From a checkpoint of a small image VAE: trained on microscope photos of single blood and bone marrow cells.
Rows from block 8 of the encoder of a small image VAE, named by matrix and row number. Rows with one number belong to one neuron. Each number is 128 + 24 x the weight over its row's rms, rounded and kept within 0 to 255. All counts start at 0. Numbers have three digits each. After the name is the row's rms in percent of the matrix's.
Before each neuron's rows are labels from the 100 images, of 14848, where the neuron reaches its highest value: "responds to" is what is common among them. Only what is clearly more common there than usual is listed. The data: microscope photos of single blood and bone marrow cells. In brackets: how many of the 100.
# fc1: MLP up (encoder.blocks.8.mlp.fc1.weight, 1152x384), inputs 0-191
# fc2: MLP down (encoder.blocks.8.mlp.fc2.weight, 384x1152, transposed), outputs 0-191

responds to: cell type: segmented neutrophil (40)
fc1.449 075:129146123128133141152136119145197154114147173153093116129113149120130152135164144102130109138163151082139139151128088179145151127135135126137135154127138125085122144132143149097125106133119104165106168137138115078165124093135133163121154144106097140167123116118146109191124109115137110155142151160159137126184107133128151127106139152099177134145064106162134116150135119146148142106131135192139150092128150122140132127099162143141141093128152112104132104168126117134100101142196082105157152133095103126138147130163110105143179104111103117123144101115125116149163134209112129156
fc2.449 058:130120125131105124123140165225059107134071086129080145136158114145093143123133119159121124120116108127118156132134161173128040101106137170127118129147116123163123136124169134155111131112124159124125126148139128148132096119132004137135126112124137144131074134112130139114080140122128165135127119133122099111093157131066126127101162135130119131137131128123106136134113113127136099130048158149149130115079141134135131104160129151079137143109130132124134149139132128132120106126131145134096133118088180123125135123130136109132087119139136129134175120109108088138144132046130164125

responds to: cell type: lymphocyte (49)
fc1.674 090:124108109111114139138142128098096123120116126127155154095133155144155149159159125144150102133163145142186187158174105120137145089122132117130124095123082133129107128148108165147124089103149134105143152125158117128154127093098111146129142151106125122163152134125160119155140148134098140151164125150107105138126122106139130148146143158119184138100117120120120108152124114095147145136122129133145151104112166127131127156097140066096175154132150143098137117131136114113123160117178098081132116097118138156101136105121131103181188136085111127128130172142108119134126149136135113131
fc2.674 091:113118128126129121119152182205083126130120107125133164126155115106118093115117087152126123119119133125131167149120144173176092090101135164125140122090101136163131120128128115132113126100129167138047130152114057117135114129131069133135130089144175147128107124083147134110083113122128131127146098127134089113133135127103124120106197155131128134140133128127059131136118117126118092128093138125112127129093119122084127136162125116075129131129178132130129127150135132130125123126134122131128134124131146115134129127125132103130059193106123122115157131102123122138123148160126199097

responds to: smear: peripheral blood (36)
fc1.700 093:142165104117119112138117150138122111153132131138151137134159147137141103096152248158104093132111121114139116124111111147128123070065131121134114122124110111108077141124150119142107109133092095149145164117150144093134119135139132143149099138133103106158113110149137155092119117182144144144159136143113141108092120131133101133129100112143169130129118118142079111138156137078154127099168131085101086120140132125149115145122132201135121146138165133112096143137156159168116123148125148149106126171121169128107107131133085150171149134104116157168090163132088128109087120093082142104
fc2.700 073:107099123105136136112147116159142150106123111129116152119076133151161090136119149125128117136116151134157161130129103165160101117038126171126147103158143136137126122100126117126144129109157102143076124159141108106130099125137018122138130089144134104139150137093128102179059119138124190125140117088165153116115186123101127119090180149117097125105120125130084134157150103127114137132104122128157116209086121098138135107120131116157132141126125132124108129121138128134130126118141152121116135118122151127136124132129105118132089149158099123128139090103113162086094160207131149110

responds to: cell type: erythroblast (33)
fc1.578 092:104137132130127135100133094160144083156145136154155120144090142108077116137128160150142149122177126133149175132133147134106146157175124138164149137163131141107069108091168138168121170150106121126102131089078108114150123144098119097137129157129131083095085198105086114086138157109162096139102133117115102128089153128108132077147115108132089083130118097108124146110143124093135102156168142180090113127159097147107128118183171135158145116138102120137150174132110162156142164172098136121116129147155119160119118108140112105131183080094095136125188085166137148117182125103129168149
fc2.578 069:148145130137152161138120159158100096169143121130117128130139135151067188149129147185103124096150085128130150128149113144135115142124138127124118117132139125114132122126124056158126127113175138127099129122168159097117076126130031138106133146127115103123111118101101179149124086116133093132133029134121116134146157126143133119117152106122144135129135129136086125134146149129136140136104122141097134109127176141120124124108133159088129171142117126124133105138125135123122146133129135125132123132116162097134134131124105127129159130123143119129185153140119105134149090091135094119

responds to: cell type: segmented neutrophil (43)
fc1.675 083:101137117104150108131121133168114135122155141139103100129132111120119118138111137137136135120175099140122139133121173131092095116153129107140129115128085149139114114111100159167155178087131098091176128114129142131122077141114143135142141125103186173140099142114143116119108143106130112114064155134135098113127138158069097121117134086151127156127148130123093149096116132126094137084165122100151153134105106113113169162133126088192123134093125159094126115151137152125157145125099151155111139144110123106103095118121131118118136121123130104168133072124130118115132159116163110138
fc2.675 065:138181135136114119127094133119145092215119155128128114130129144076099122158123135126097125092111143124131110131163129153082174109152121109125132114138161137096134127140146092164158126137085104143141132087133172131128111137131178137089126176152065088127098128142129187124176135128121117129141096126104120124138076131145129151128096096132124126127134124133132124124141171128169150124121107108106110069171144138147128126111122141117133121153150133128131119127118133131127111127111136138127132130151177147128123128120097160130134089123146125106134166172126142115115067073122097132

responds to: cell type: segmented neutrophil (40)
fc1.33 098:121174089112139120131102107147099121106128149147141164109125119114113064141149215128139102149100110146140139109125139161136108104167108090138161106150125097155127126123105127136096146155098113115142147125152157096134128149101115121157189109081120117113119137119064142093142126155151155134144141114133074162129124159110132116124112104104133092154145125113140114133146123125119117157136105138111091118109095110114117137127111113198117061133147123127140123121133146131144106130098146127122125154121171123157118095115106084124172135144160111099160126143160140106160108109144096141
fc2.33 091:156122128147176110131146165194125147180160107132110126134155105124100162108118117210142129142150138130115141136106098133150125116108114122131134143084108119099123128150081136113095120127149184120068127086149102098129141127131070141145126133116180139132114130100143150143142142129134131120098107148117091179199109128154127103130146106128136124127130126126094132145114128128116140123105169161061157099122097141151129089110130112095131154151114123125117070150137125129133144127135074125171140130188128121130128129129138125129105145110132126108113150111140165139158136161131107105

responds to: cell type: segmented neutrophil (43)
fc1.505 100:127130135118142128122173130146116125152081138075127157134144079150137088147125112120105114146137102100154130119144103190114108164152116133131139131170148143130150135138137109172090092156141141160126181127110145123110170131114100147129139144101112101148143182153135155105111123141123116167159139156110179128127161169097133091113142114140157119114118137134125114137116125081143120134158091130140135135133165156152123111087115126161106088102093117112131152135105138120132167130155152080155100118124151112131159091141097142114127120120097119118089127139157110113162138069169099139
fc2.505 090:127097123117098110136145119209103115137056089131077135139158134142112177134135109133135124143110077130119153121117133144120079104141120141132114142104097119154128124117152147143083132119134170124116134117154137156129134129134026164145127119112140162132119124122112107088090127122130116129105155142139110117098130128083134122107125132125114129125134129131132124143129095127110101123075166156155164098093162125140131107148125143089122142126121127128130207150124133126130100130134141126090135127095152167126128129127138122128069133114117128142154104121121100123175151048129175128

responds to: cell type: lymphocyte (37)
fc1.750 100:148103110131083075126118158121073115128156137119164121134138103101118084139130116144156109143152115100158132123155160197098114109129114110142117138140126137134124104093153173146139110119090118105120143125105128109104166136132071173168176140148155180160112122124082154159113171145164170116071133114129150155140121142102139111146122110129133136128134082110145095100109113094141128093142136120108108153104158105108114112093128107174152124104133196154103145153120120102159130125135115099167138156146117094155156131134093094092150074110115157132164151130115158121107154061165096136
fc2.750 091:145124127152186161136123142197111128112153129129160127121121107096105109134125151123152123135076149131119094143117129171133090170115130101128147141116170125146129127120122123121121118126151088129077122091115153097127128126118047154154126125142137149132157118096094133114138142138127124126111131121127147082135147126106123151171121126125095126123134127127093125149124108129078124126090158081137121178140169131113126135070130074219124144114154130136127084116127133130124129131125131125104128131144175144125129126127120104128096167095123127158110104117142124114139128160126151127

responds to: cell type: lymphocyte (38); cell type: artefact (27)
fc1.49 086:140130142120141122184159155124159121128143115108153150097132107130143128126123206153161097129144137156138166146165110142114135085161119114150127105082086138135147170137143143125118137104140120120167120150180125138152110114147138149147135149126073110144130123139149118156137185134129155149132139124119112131126127115140172100142153170126195099104136127111147147148101103118142154118117101114118121135104099128169100134100116127095152137131143144120139151124113130128149119153171132135091114127116093164127106117161143125122171107094112131138147154158142088135117125154146147173
fc2.49 083:115125125131115123114151192195075127143107125125138170123156103101101078110122128131122125111118142122129132152127154191171073087100126164127139124107102133166127130118139119152117129101117145137062128161111071125133103124129060122137129086153156144127110130089138137109082103122130134132143111122132099095109129126093125130098194167130125136144129125126060126146110120127119099122087135108141119145096136121077128144163128119099132134118190131126126109151132127128129124129134130131118131123103157125127128125126125115124069177110131127131169131098111105142115141148128215105

responds to: cell type: lymphocyte (39)
fc1.652 097:151153154159161132135130124109152123150144122129135136141115125145111089157125145106116128138165102131153219131092160170145112203135140188162079148128098112081101096108124124147131128120122099122131104129164135135131092129133129157101102137093106113140108146111099128147158173120167129125138131124113154128111154139124167156142101117093136106154118123143161124113118107119184106108114139182093127105130143139104129114115137128132135176106125098081137120128141162123116077167137115080111176114128163185119095111135132087145133077071148120149120095132137147149114084112168158190
fc2.652 077:121115125117146124137148134181118095170118111124095149137155140123064169131128053170104128113150075128125134130120109090125135148147128146128130111106088122142127127129075132127093123114194186123096127122192125106127092124136114175112128144126157144125092124113134134087103107116130029124121110145123088138188106131145128100116142137132137128127132130136109126098148135128098116128112114155081143090136092136177131109152130096071126105139093122119124137187134130130136155122139108134115141126178126134135140133130104115128135180112123126130161154127133093138175126078124145104

responds to: cell type: lymphocyte (41)
fc1.322 103:138153164129116138120168129153120115122147152164166093157104169071070114121098114141146138141151113139134113146135123197105104119153122150150166131111129137119106157153158129146135160126102142106158205108118176157116112140139091133124132139130141111126102119117108111154081137194125147156139132081103096122151117131086127128144118135123120096132194110134073102096102109099092086180175181133162141141135170132110119115115162146146107082090144110095130125140132121162109100105145123138145137125116140119105115118134150123122141126084108139135142129103093165150118136119141083133
fc2.322 092:145146132135125124134090134161155144168163126126096095126121135102168133140121168165145130150143191132120094098114125107083120118136130102126124132145157116072127128125152117086174125163071127121139122116106139112128167128123121120135127139111123090135093131157129139178155161146131130127116112126120110177174115127114126139148103073129112132111125129128184130116130122127165131124091146135108108117150101131165122118086131130104124131160114125131120125077126125124128087124133123123132124122157156083126125127133139119127151060138133134121060144141147180106105130140130049143

responds to: smear: peripheral blood (35)
fc1.528 109:130175110073169151097147155157109131176112127149170124119120175148190085124151121150142136152120114141150074104131130103108105155157119117162129132108133140124115158118176135114193105110129117134146153125128130113121082121118124150094144148098107116154126116161108160144114109109118176113107136147141126131106084116091084091115169157119122130151147112152113079153138096143118110102143145112147144113138165119123137119115134093151154155133131127164114105160124157136117102144140129139152128126114144109122126138147131137125117158104160117126099083107121124130156064164136140104
fc2.528 117:130166136118097178105087145126088125112147136129153133127126132154140129113129165104105131104205133120142131121165138128131071090107134157129115124195108148138134126132139088134168148136128091136205127229100109126130105134131133079111126133130086107125064144157125152160126103130130080145173092107118149141150146129121129135123171123132174137144120125125144125083120158127162135132091116121161090146145060126119127147162126151074125114088129138133146112088120124122122153127113137132171116130105147083133124125121156134127145104160154126108158129144136107155081099103130093144

responds to: cell type: erythroblast (32)
fc1.339 102:100156105112129135133159157121122134148132133138168146129103119170171121123121143156136125126139119112161131130134122100139117088172134110159155123105095148127102109102116119132116175134146145126106136137133133091139140126106151108120154136144142135115139130142083127117108126090161140087115132125137157114125150117132086111107122147110144114124132151140117119128136142159126131108142101131094102104097159115122141121136179145174110084148120110149130125129121100143102111153117140132151124087123145129143085143177126128127218093119143122100119017144127149153133093082184167176
fc2.339 094:141122127143174201131145139164102125061137117131167137132129126133084154120137109130136118123085074122119154127123092144169103165117115117128133141129149122161132124128093087128126130108224090123097128117140139101128101134130063163143127151130138172121153130107098130111120131118129081134120081132122156110121158127171122135161139136126132124135132125136075128149120115127090127128131136117113137168151158134123136148104124076185136142109141132129141091143127125128129190132114116125126120136136125133129130131122108114130141187124132129149172117116125083134155115154125186128

responds to: cell type: segmented neutrophil (41); smear: peripheral blood (37)
fc1.538 095:135135158119051155137123139135118149121170148110127130096107125178123172112116151108157112141140136134106114126121120169111118104107133146120129147138111139090097145124136147131110148099099141108152157144160143108150161161148125098163146130097115126153129120130086123134129097100130105147101117150109145136085125161131120121161162130169106127090133104136098116156144115088176154177123141122057099100179143079120147133116117158160111089077151130150102137114157121153126115172125127099113112138076115129130126119147110150168147147144138159122105116155134141178165081152114038111
fc2.538 082:121149133148085135121120174182059113142088181132134132130148113121075091127139194128108139101105122122120125144154157227129036096125135135124121125161135129162129131132187117191138136119119094129146126130092148147130106126129073113116126132151084122126052135126114161112135117125125166127154130129106137082076113129096132144129121147131116135151129129130125129148102139128135134126045124111167106123103171147085130141128129149153126127102191128133142106114123131122124114124121146138126121130057180144128137124133114138129084148133155130144163138139116120142115101074122121143

responds to: cell type: lymphocyte (38)
fc1.129 094:140141151127103134114123148165168113167164105115141146099072155102158117122154162105150073152154089125131116128146119130117115128163157131172163112130128111116163154129108124110128106137159121109142147156107153138123167125105078152150169119146094165132138152109109097090129136093160204121150117125132129098143118113098139119157109102104138136149171126122124146153146096147131128106163128147110119171086140115111123128110192098163119126116126120123133126153177142122147140128133118087099116128170177115107109143127101117144146075094114115121160148093127121172173095123173089155
fc2.129 067:160144131172120163124137180177071136135108134123166146128143075100055158099143167082134115105109129117092149129145129202136105114098130110128131158137125119165136130139145121173128133112176092120093131093112152124126085130132056122140120141151106130126120135099105163125129138108124139140135141130095163095102120125142124142141136109131145129175138139136052121175079124128131144129088148102129143158143150153125129134116121125172130175100171137128161080120118134134127152128106104132144123130108178140131133132113120137130092173107155123154185149098109106154133090136122119122