Rows from block 5 of the encoder of a small image VAE, named by matrix and row number. Rows with one number belong to one neuron. Each number is 128 + 24 x the weight over its row's rms, rounded and kept within 0 to 255. All counts start at 0. Numbers have three digits each. After the name is the row's rms in percent of the matrix's.
Before each neuron's rows are labels from the 100 images, of 14848, where the neuron reaches its highest value: "responds to" is what is common among them. Only what is clearly more common there than usual is listed. The data: microscope photos of single blood and bone marrow cells.
# fc1: MLP up (encoder.blocks.5.mlp.fc1.weight, 1152x384), inputs 192-383
# fc2: MLP down (encoder.blocks.5.mlp.fc2.weight, 384x1152, transposed), outputs 192-383

responds to: cell type: artefact
fc1.741 095:137145093109149144118122168133130144130132148154088117125169091102150108108135115141185156137157090108126078132112128141145165115106162157149141153145120145105136138136101122111133172164137109125121147074086106120110129148065144143091135123099097107132149127142155126111130127107143129118099161110062079103126095122143136135121131142127128094144131115169092179139139094141149152168136143132124181145088127144101129161096123094140096145148126110130137128143098181082090082149114096125055092113145147136154119134131140100104124084117156135106124136120123114151119153136131145102
fc2.741 072:092168119150134095107124127128114191126170130116135125122152124123155156104144120107111129118128153122130148097124128111141129125129139156095085130116159090130087125129131107135107112145144132132160121135137128134122117139132128130105147111127156103097181173123106125070121128107092124099120142109110129075107124154102079102131128138071064124160126136125191111087120121101129118116092145107089157145115140122137143123133142114180081105118090144128105142141110145149122122125123135132179105115143128131097092161110125184132128115158091080151116180149106157090127116103105131115

responds to: smear: peripheral blood
fc1.198 114:108099125114130148099127149149119155129087114168143106175122085122167142051145132126095148152105114170125096150115144124107137110122100135101119114105117105066111143124135092148148161131124140098141132148158112115122117132123143091143162165133127145127070112109090115120130068139090092120139115137166103137136120141125146078100095175082089153137122121093141141129136126125127119133118143134124124147130138105121153146165118134145095136166116129120136135080152200148140115110159097124133113149138123145106131188133167129161147145154144083145104120147075141132145143129139101107
fc2.198 111:101120174133156144167130115125139116132114130063087127167124136093127111180132115157097130124120112111162128138142147166109126111136107154129101144123107124154136130132087135128129120134110139128131177067006128124098144117181117127118099127121128155097076119134177103166127153127134129123136127128138129165107130115145153130123125099113144180143127119142099128168127140134124109113166148170150114157138166135121128127131129133120147129146152120122134114143128080123084157122132095123104125133123136122161134134155093177128120160123120113120129116100084111174113110152097124143

responds to: cell type: artefact
fc1.448 108:137112138113127127104133111115128136116145091147090122123132130109126139087118130156160108106099178117076145118133191106153160107087159126121129134105164107139109154107148100072118119141151139129160076141115116110124112102167121141171080148142123106165129102134102132146128129160133112097140121136124183053100107147120129122155120137142116135100117112151118111137139137147082135117148128114154170165109107138093146148108185137119126155111124112135135153099118134149154126125144150106232107138111154131115158183134133121128184135155149135079139129125173127141176128106114133075
fc2.448 119:140128080149111120068130144129100165130147131185194130111134131129149161064144125105125129121130119110139128103133121122136135136147142121124080140130161073111098130129141155129090137131134148126114087163197128128125128132111116127102171127136132120124173133129116143101128088138098126118111111128128130080100130130118096096129125101132061073148137124093157130090124107120127125124104110104100162114130133126134168126133092127174084122160097158126120151168125199129169105127130155130200123101170133135073117147123143167127132099147122085117100171133147130096157123086142127122

responds to: smear: peripheral blood
fc1.147 141:174139119199141126103125133116123158099163116167076091155129149148129138086147121170057078147128167119090115137123105127130186130143095122105093145160122131110139123098132126139138113104152163138138140167106119070134109141160128115105147118113168154137128113120117133128141143125124082116141101148126154150124119192133148111111102158112126120111115120144092124135141155137131139113125087105145119150166141064100132117127122112135124168127123147195132130093142119109154106119119142137128088145121092134150157158140117145121151114132086123117114167126135132136128146109119136121
fc2.147 189:106094140132151156135131104126166161129099126153079128092111161166120114107117117108119131143114137138094132121110104134119131161106125135154117110146146138077167129127156127127164113139150119114115076148111130128147135166151109125181120124114135104161134156127111109132172116112117126181138111145148125134089123130143154104129126155132135142100104128135115094103129116113133122183093058108110109126126133077112136136126135125107084105112167100133109096079129151145088161131137114125115126154112121098131140056088144132131111109131115144143078131162151107091175114152070129143

responds to: smear: peripheral blood
fc1.742 084:123145096104114103154141132158156134130130111161190104146164074115134131166089125148098090142116107125100118156090121119160131103152148123145155138113102115119177131129123132135147160164132143107105148129116121105142100114109142175108167132131114086144128134126108125108146143124129119123154133115139097082118155156083132082118142123090074120120153107072095143135122157135111149113109112134132142117135080083148097163119138117115118114138116124103158115067121105127086097160114146148122119150117130084136120088150144111091144145095140084132102150135124131140138128133156113151
fc2.742 059:126128121103108115141134134136106139124138131166255134140139137104112118117109082138135130127121136162109150118085169152137127152122124115104132123127153140108106126130112104132138107072135105122153134134200132122088119096151156131107121105115152086125105136136157127121095050117117118116131133120112124101148126137136093112124124142093120084149116122121173119131130131119127151122152155099153116142126098130116164124121183133151180144125096148127130112180130140134143098119119117128127113114180134124131116163134107113127104115124171127159108128073183154150164147104112129127

responds to: cell type: promyelocyte
fc1.548 091:137115117118159128141154118111159144090118119114104097152146097112138125154151167145122154150101085156099108143129180143127154102103130157136126100154137131145142136098098132157140116197146124110139123134086135150158115159141132119184145125145144078140156142089121148137101131117102125137140119116107123177169133158097122100153127148124127088115131112085110142099150089121157126100125086098126210129129121115143133110112147103138120168141149167141164119137125101164128103112110143140117154110116119132127150101107135115072120138150155125130097101099125123155180126157101122138
fc2.548 061:145164141109105092133124146121090098130162133184107126112134097102147166173088130143141120122136150173128125091106104096162128121105142114108081115129100157087096125129105083125150134102117087152141168142068127128102142090141114132111099113138121101109120125124110125088123122122115123115117161114088130128145126148086082079127126172127080086185133126114141126143133083147132143126124063087126087139130105107139147129125174132096146136144085161128062147085137153116130107129122185128153137129163127138166113128127144110124124139139138146139114183106076148132126140098170131098

responds to: cell type: artefact
fc1.693 097:156120099104129143126123148104182163115077120135135081109098127072117138111146141143130123125158166106125121124097099139180128093130146122135134135112141112126160135123136108120118113110140157120133117163111140157151133147109158119134130180135154173107142145144107118108108115119095101074155145149153113132156138117098149106086108127110128154143146132167150112141125117129129104203145120106105140143120122159132137126117130170140119137141130086153161148107115150142144140146135093142133123164095135126125139146118180134155179098143123122099093150127130131117126185127122139125
fc2.693 096:056139141152171149123134154127105153127161134101067132122128120195156124136129137106125128125135149107111101112154112140152131110159159141138054114129184098134194128127125109127110150139109145146129131178082133134184157141117111132165131122139110136196130134132071129134124172150114125232097153095124127138116122146151148109127129107098096150133133128130113103060132124136125093121064126139033120154124127115144148125127124124111077111108158098126122156108128112130155147129131156126121139170132126120127116137038130163132132154153118129123113155138098120100122121128116129128

responds to: cell type: artefact
fc1.251 097:111158143104101136097138109104133165132125123092181099132156098145160106160176118134180128126130180105156089120115108148143157131139102149116130147146144107124117160124109122137131124138118082138149078137095130138141097123127135095120151136117127166121119109183155120070128086114174106122103142135142132121086126141081130130134117133131113116090124143156134139102129093114142146183160143100109174176134138123116113143126144138180099122161145108160148117111135122117140107121109145131126128136097108110159102125124139128145125137123125149110154139114124113137103143143172173140
fc2.251 090:116133119146125117102118138125133126129147129181153130101125105131150185084144148112101135142131134072130128135193089091133135096126119050131094111117130091170147127128105114127114134145116120119102132109092128130149120131120078128139160151120133130121125108121093118077133043112160127128140106136128132166122133099082128164133132106127093133140138133139170128125123101139132119105099092142095163123121148110141103131126095120133133108148126153127145160126130148134208130136130121130148125152087123145141139126119183179130103082136115129096159150111126124087125105125143126127

responds to: cell type: lymphocyte
fc1.592 096:116148156090158131118138142106117167082123163131106108134166091121126147104153163169117146116108170108144126101120109095116159090081124109116136143121111106138141138127142121145137123150118109141124146157119103127122076096102120145120134129086111141130134177126141150109114096132128140136111134126122088118117098147093150143106104187137152111096119139128120161076158215130155146159155136130135128103164166103120124116126131071110128133133138162168116139097146113114133085105097159132103073097103085126122149144143110106127165102142115120137122167106171107135122183089064164139
fc2.592 083:119135144125114136104129141122112141126143129184117135121134139135140140132114083155107126125133115161154119111135131127150137125132155148126053123133161118112120132125136110125129134103111104147126138130107127125111157095222109132128136134146120111137105144130156149116141094144087125152101127110114128126070118114132116040132126158102124112177135129107119111098130083130132105129113074101109088167119120111136159121127175128101128142110122135127089123126132183114072149125123147123141135108179123127119111113112094174126143123152166086127037172115109131096175144114093129123

responds to: smear: peripheral blood
fc1.745 091:088146147175157116109109104111120098080130117142120106118174127083159164155108166121148119108168100143101104157146152134133123129152105052092110135137147079145133155097105108157136139160152147126181089119041116149123122120136126141155126107102122128133110138132124100084147131087107171135117136163118142094112102137161109089126138150115121120135115124067138157119104115148104146109141118109189120145131106086125134113102099116127142117156156127125138150119162173071113094167119108138094139103081139098114140138136140131104154132122116084138147134138081138089089109125106125116
fc2.745 096:142132075110093109142130133131108119129140120126149127152133149163120092171140097118101126124115158129078153129105158105112121129155106160102111155131134105098134130135146161128104111099162139101146163181172128128113092110109146126116123145097163120143180119127098126069086120113140135157126141134116130125172125158112117086124124109168109131094122119120141136112132156094124133134135159143074146096127095177123158126132105124180134125145104088123148157138117070158098083122134142134151106111125141126080075167098147096129118188097103168160100154140052156167087155107134125116

responds to: smear: peripheral blood
fc1.355 124:117129128069108144121149105138103126143148139147135114117135109132154110090094113136150140109113147135158117130071111140164150087145092133129124129128110112126116153115151094121154129090138151140128064126048069148111142124087143100121140149151115127132113094147133140081170097115086122129126154145115127158114117149093132151115112164130184115071097100122101126152179094153130121179151154153125159126117115111105189147129155101141076147131107131114117148079164177107108150091091113112091124139129125121104137151122104091145148147109079138151112134115174116129101107194141125129
fc2.355 177:129115121162138141140128114129133133128117135117192127154133140118115100106126061140131126122132108161157132112068161159124130163130135174128163132128136123081113130128148125127131123118135138128121084123191125124097160102167184129094139117128134141134134152133181138150126153138090127133121157131130128076093126152145121073129131175126174107130125132130103120124125118121127120144140155085148089143124106155120144124130145127104136146106114129129115090172133130118031129132120101127131128095165126117117116133135087114126126136135155090126067122137146130133160152129072129134

responds to: cell type: lymphocyte
fc1.686 108:120117163124172152092149167105101116098120136102170126154125105099169121128135135104120122134139139128128087113131184112149088132124140111082117130120148122116110157079144101143095120175112138150107075077159129127111127131124147135146133176144131139111085123128113095128123140088151115093133150182142101137123084159073152098118159129122119101099116100165087163141156137146109147137170148134139210126101128100116157107088181141125132153110119149140142128120175169097097129164120120109148131165111114116114112129139139132126113127132114107056123136157088114139118130163083142059
fc2.686 106:152107098116124130075131096130143153128118123216123127098123150095143163047163138104136128128125089083174134131130100127115136132116118079142151138124131110145106133129129164126120132167133140116091051107154130131110111158086110128105165147124131115102173130124131115133166109124112125080143086172149129134097127089129122166130126118145090130145127129131132134138124143118131141129141092137149192125129163103122116133125078136160108106195124169127141133139139198124168133128133113125174123096126127124112160105158157163125117061135135085096153124129160113084165097126154128141

responds to: cell type: promyelocyte
fc1.249 106:102104151156159113136146146142141137126131091161161111153113107139154164114142162138152167100131107084121146114126117112110149101147083119120140137128115135130151152117181146138122136146128120124150180134090118146109117120079159115147156150135106135119130142145136125140119014134077140138159120095095157160147124116092092124128129104097118088116112114162138110128096124124118130099105125125128129123131102129141120107169113132117148142132117137122112120083107116106131117157114087100109142121124115116118147117139149128150126140100126125151123105162131101140081147145099121137
fc2.249 121:114112129114113137122128095130174084128134130128096128150123132163116106105146101149111129128128134084150127168145135143119128107109108125125190129117118107165171133127122152125112123138126127119099040123099126127109109122109134128113162151117133142158126108127126120166142156127154124179139128157124127181133132084146134164131129130214239149112136128139096143103129151127129114159107145160070145107127183157121066131127082125084157139125128124128183147131134093125087170128129090127122124141092128127127150092098105123128115120100131121111151137088110121146095119136113129144

responds to: smear: peripheral blood; cell type: segmented neutrophil
fc1.586 080:116154131128120120116109113097154114077148145171132110160123083154128120107134194148147136160116151100106095140110150112148107106123099089118062123161097102138128127097079117108145105156104153146164120133128141109136140156148154126119138088151130095152137169099094110115152104132145145118125154108112116094150125141135157114127097105112189120109101104120114099120167167100150149123171102151148150135119133153099133155148165120100166146100160187160112167182148125131081125143136114110113145085113090105146130125142158095135159097129120130152070146151137141144052149112130128119
fc2.586 072:130097096172110119127129116131152111126122126117172129117121136154110105098162136097101127127125141115103147137127124113104128125119087130123125169126108098092123131132188134125137116155156157101059061184154128129130123155080153127121149152110155155131173167129091130137152142104125131125140135148139128097096131124130127082127123160198119136098119126145096122104125125106128168164081133113088131108132140171118096130132084133111088119100109082128156124106126070155112137125133124129131116124113132127089123106134148121129113084105064142130107139133135139111104128152105128142

responds to: smear: peripheral blood
fc1.440 081:152112105123099104123134084102124144105161104174097132127108122115109098097135117112200123138130118093109104139105154116151137121157147100097124127166123150128132131122125123122122140149106161122101109134101115117131143121136118110120122046123132163142156150100110158134156135130120136161148131138095092121140135151195181077161094115150120140110149129122181098126124105077118123056110120179133119084127153168159140141137115121108107130106123149191122143195145113150122167167120134146157129092146142123125138150132163113138139120118099129113134140111125154115097118104100143105
fc2.440 070:109168170107167139161133181133095155134154129103133128154125102124134123194096141160110127129137147137132101134149165135144131093179135177115124146118141133148144131133115121126111143091094140165158186105079133129155153100147112129121088130147099155125091091125121141170077132152147133173104159092105130184163128148158137137127129088094149163136151125135103146137130121152128114070137151161113123125134127147147138129132161127126149134121143107120125154162118086115098110123131149127099137167126127152125116175113143141131159183128128134132134129095102128168083147120152122114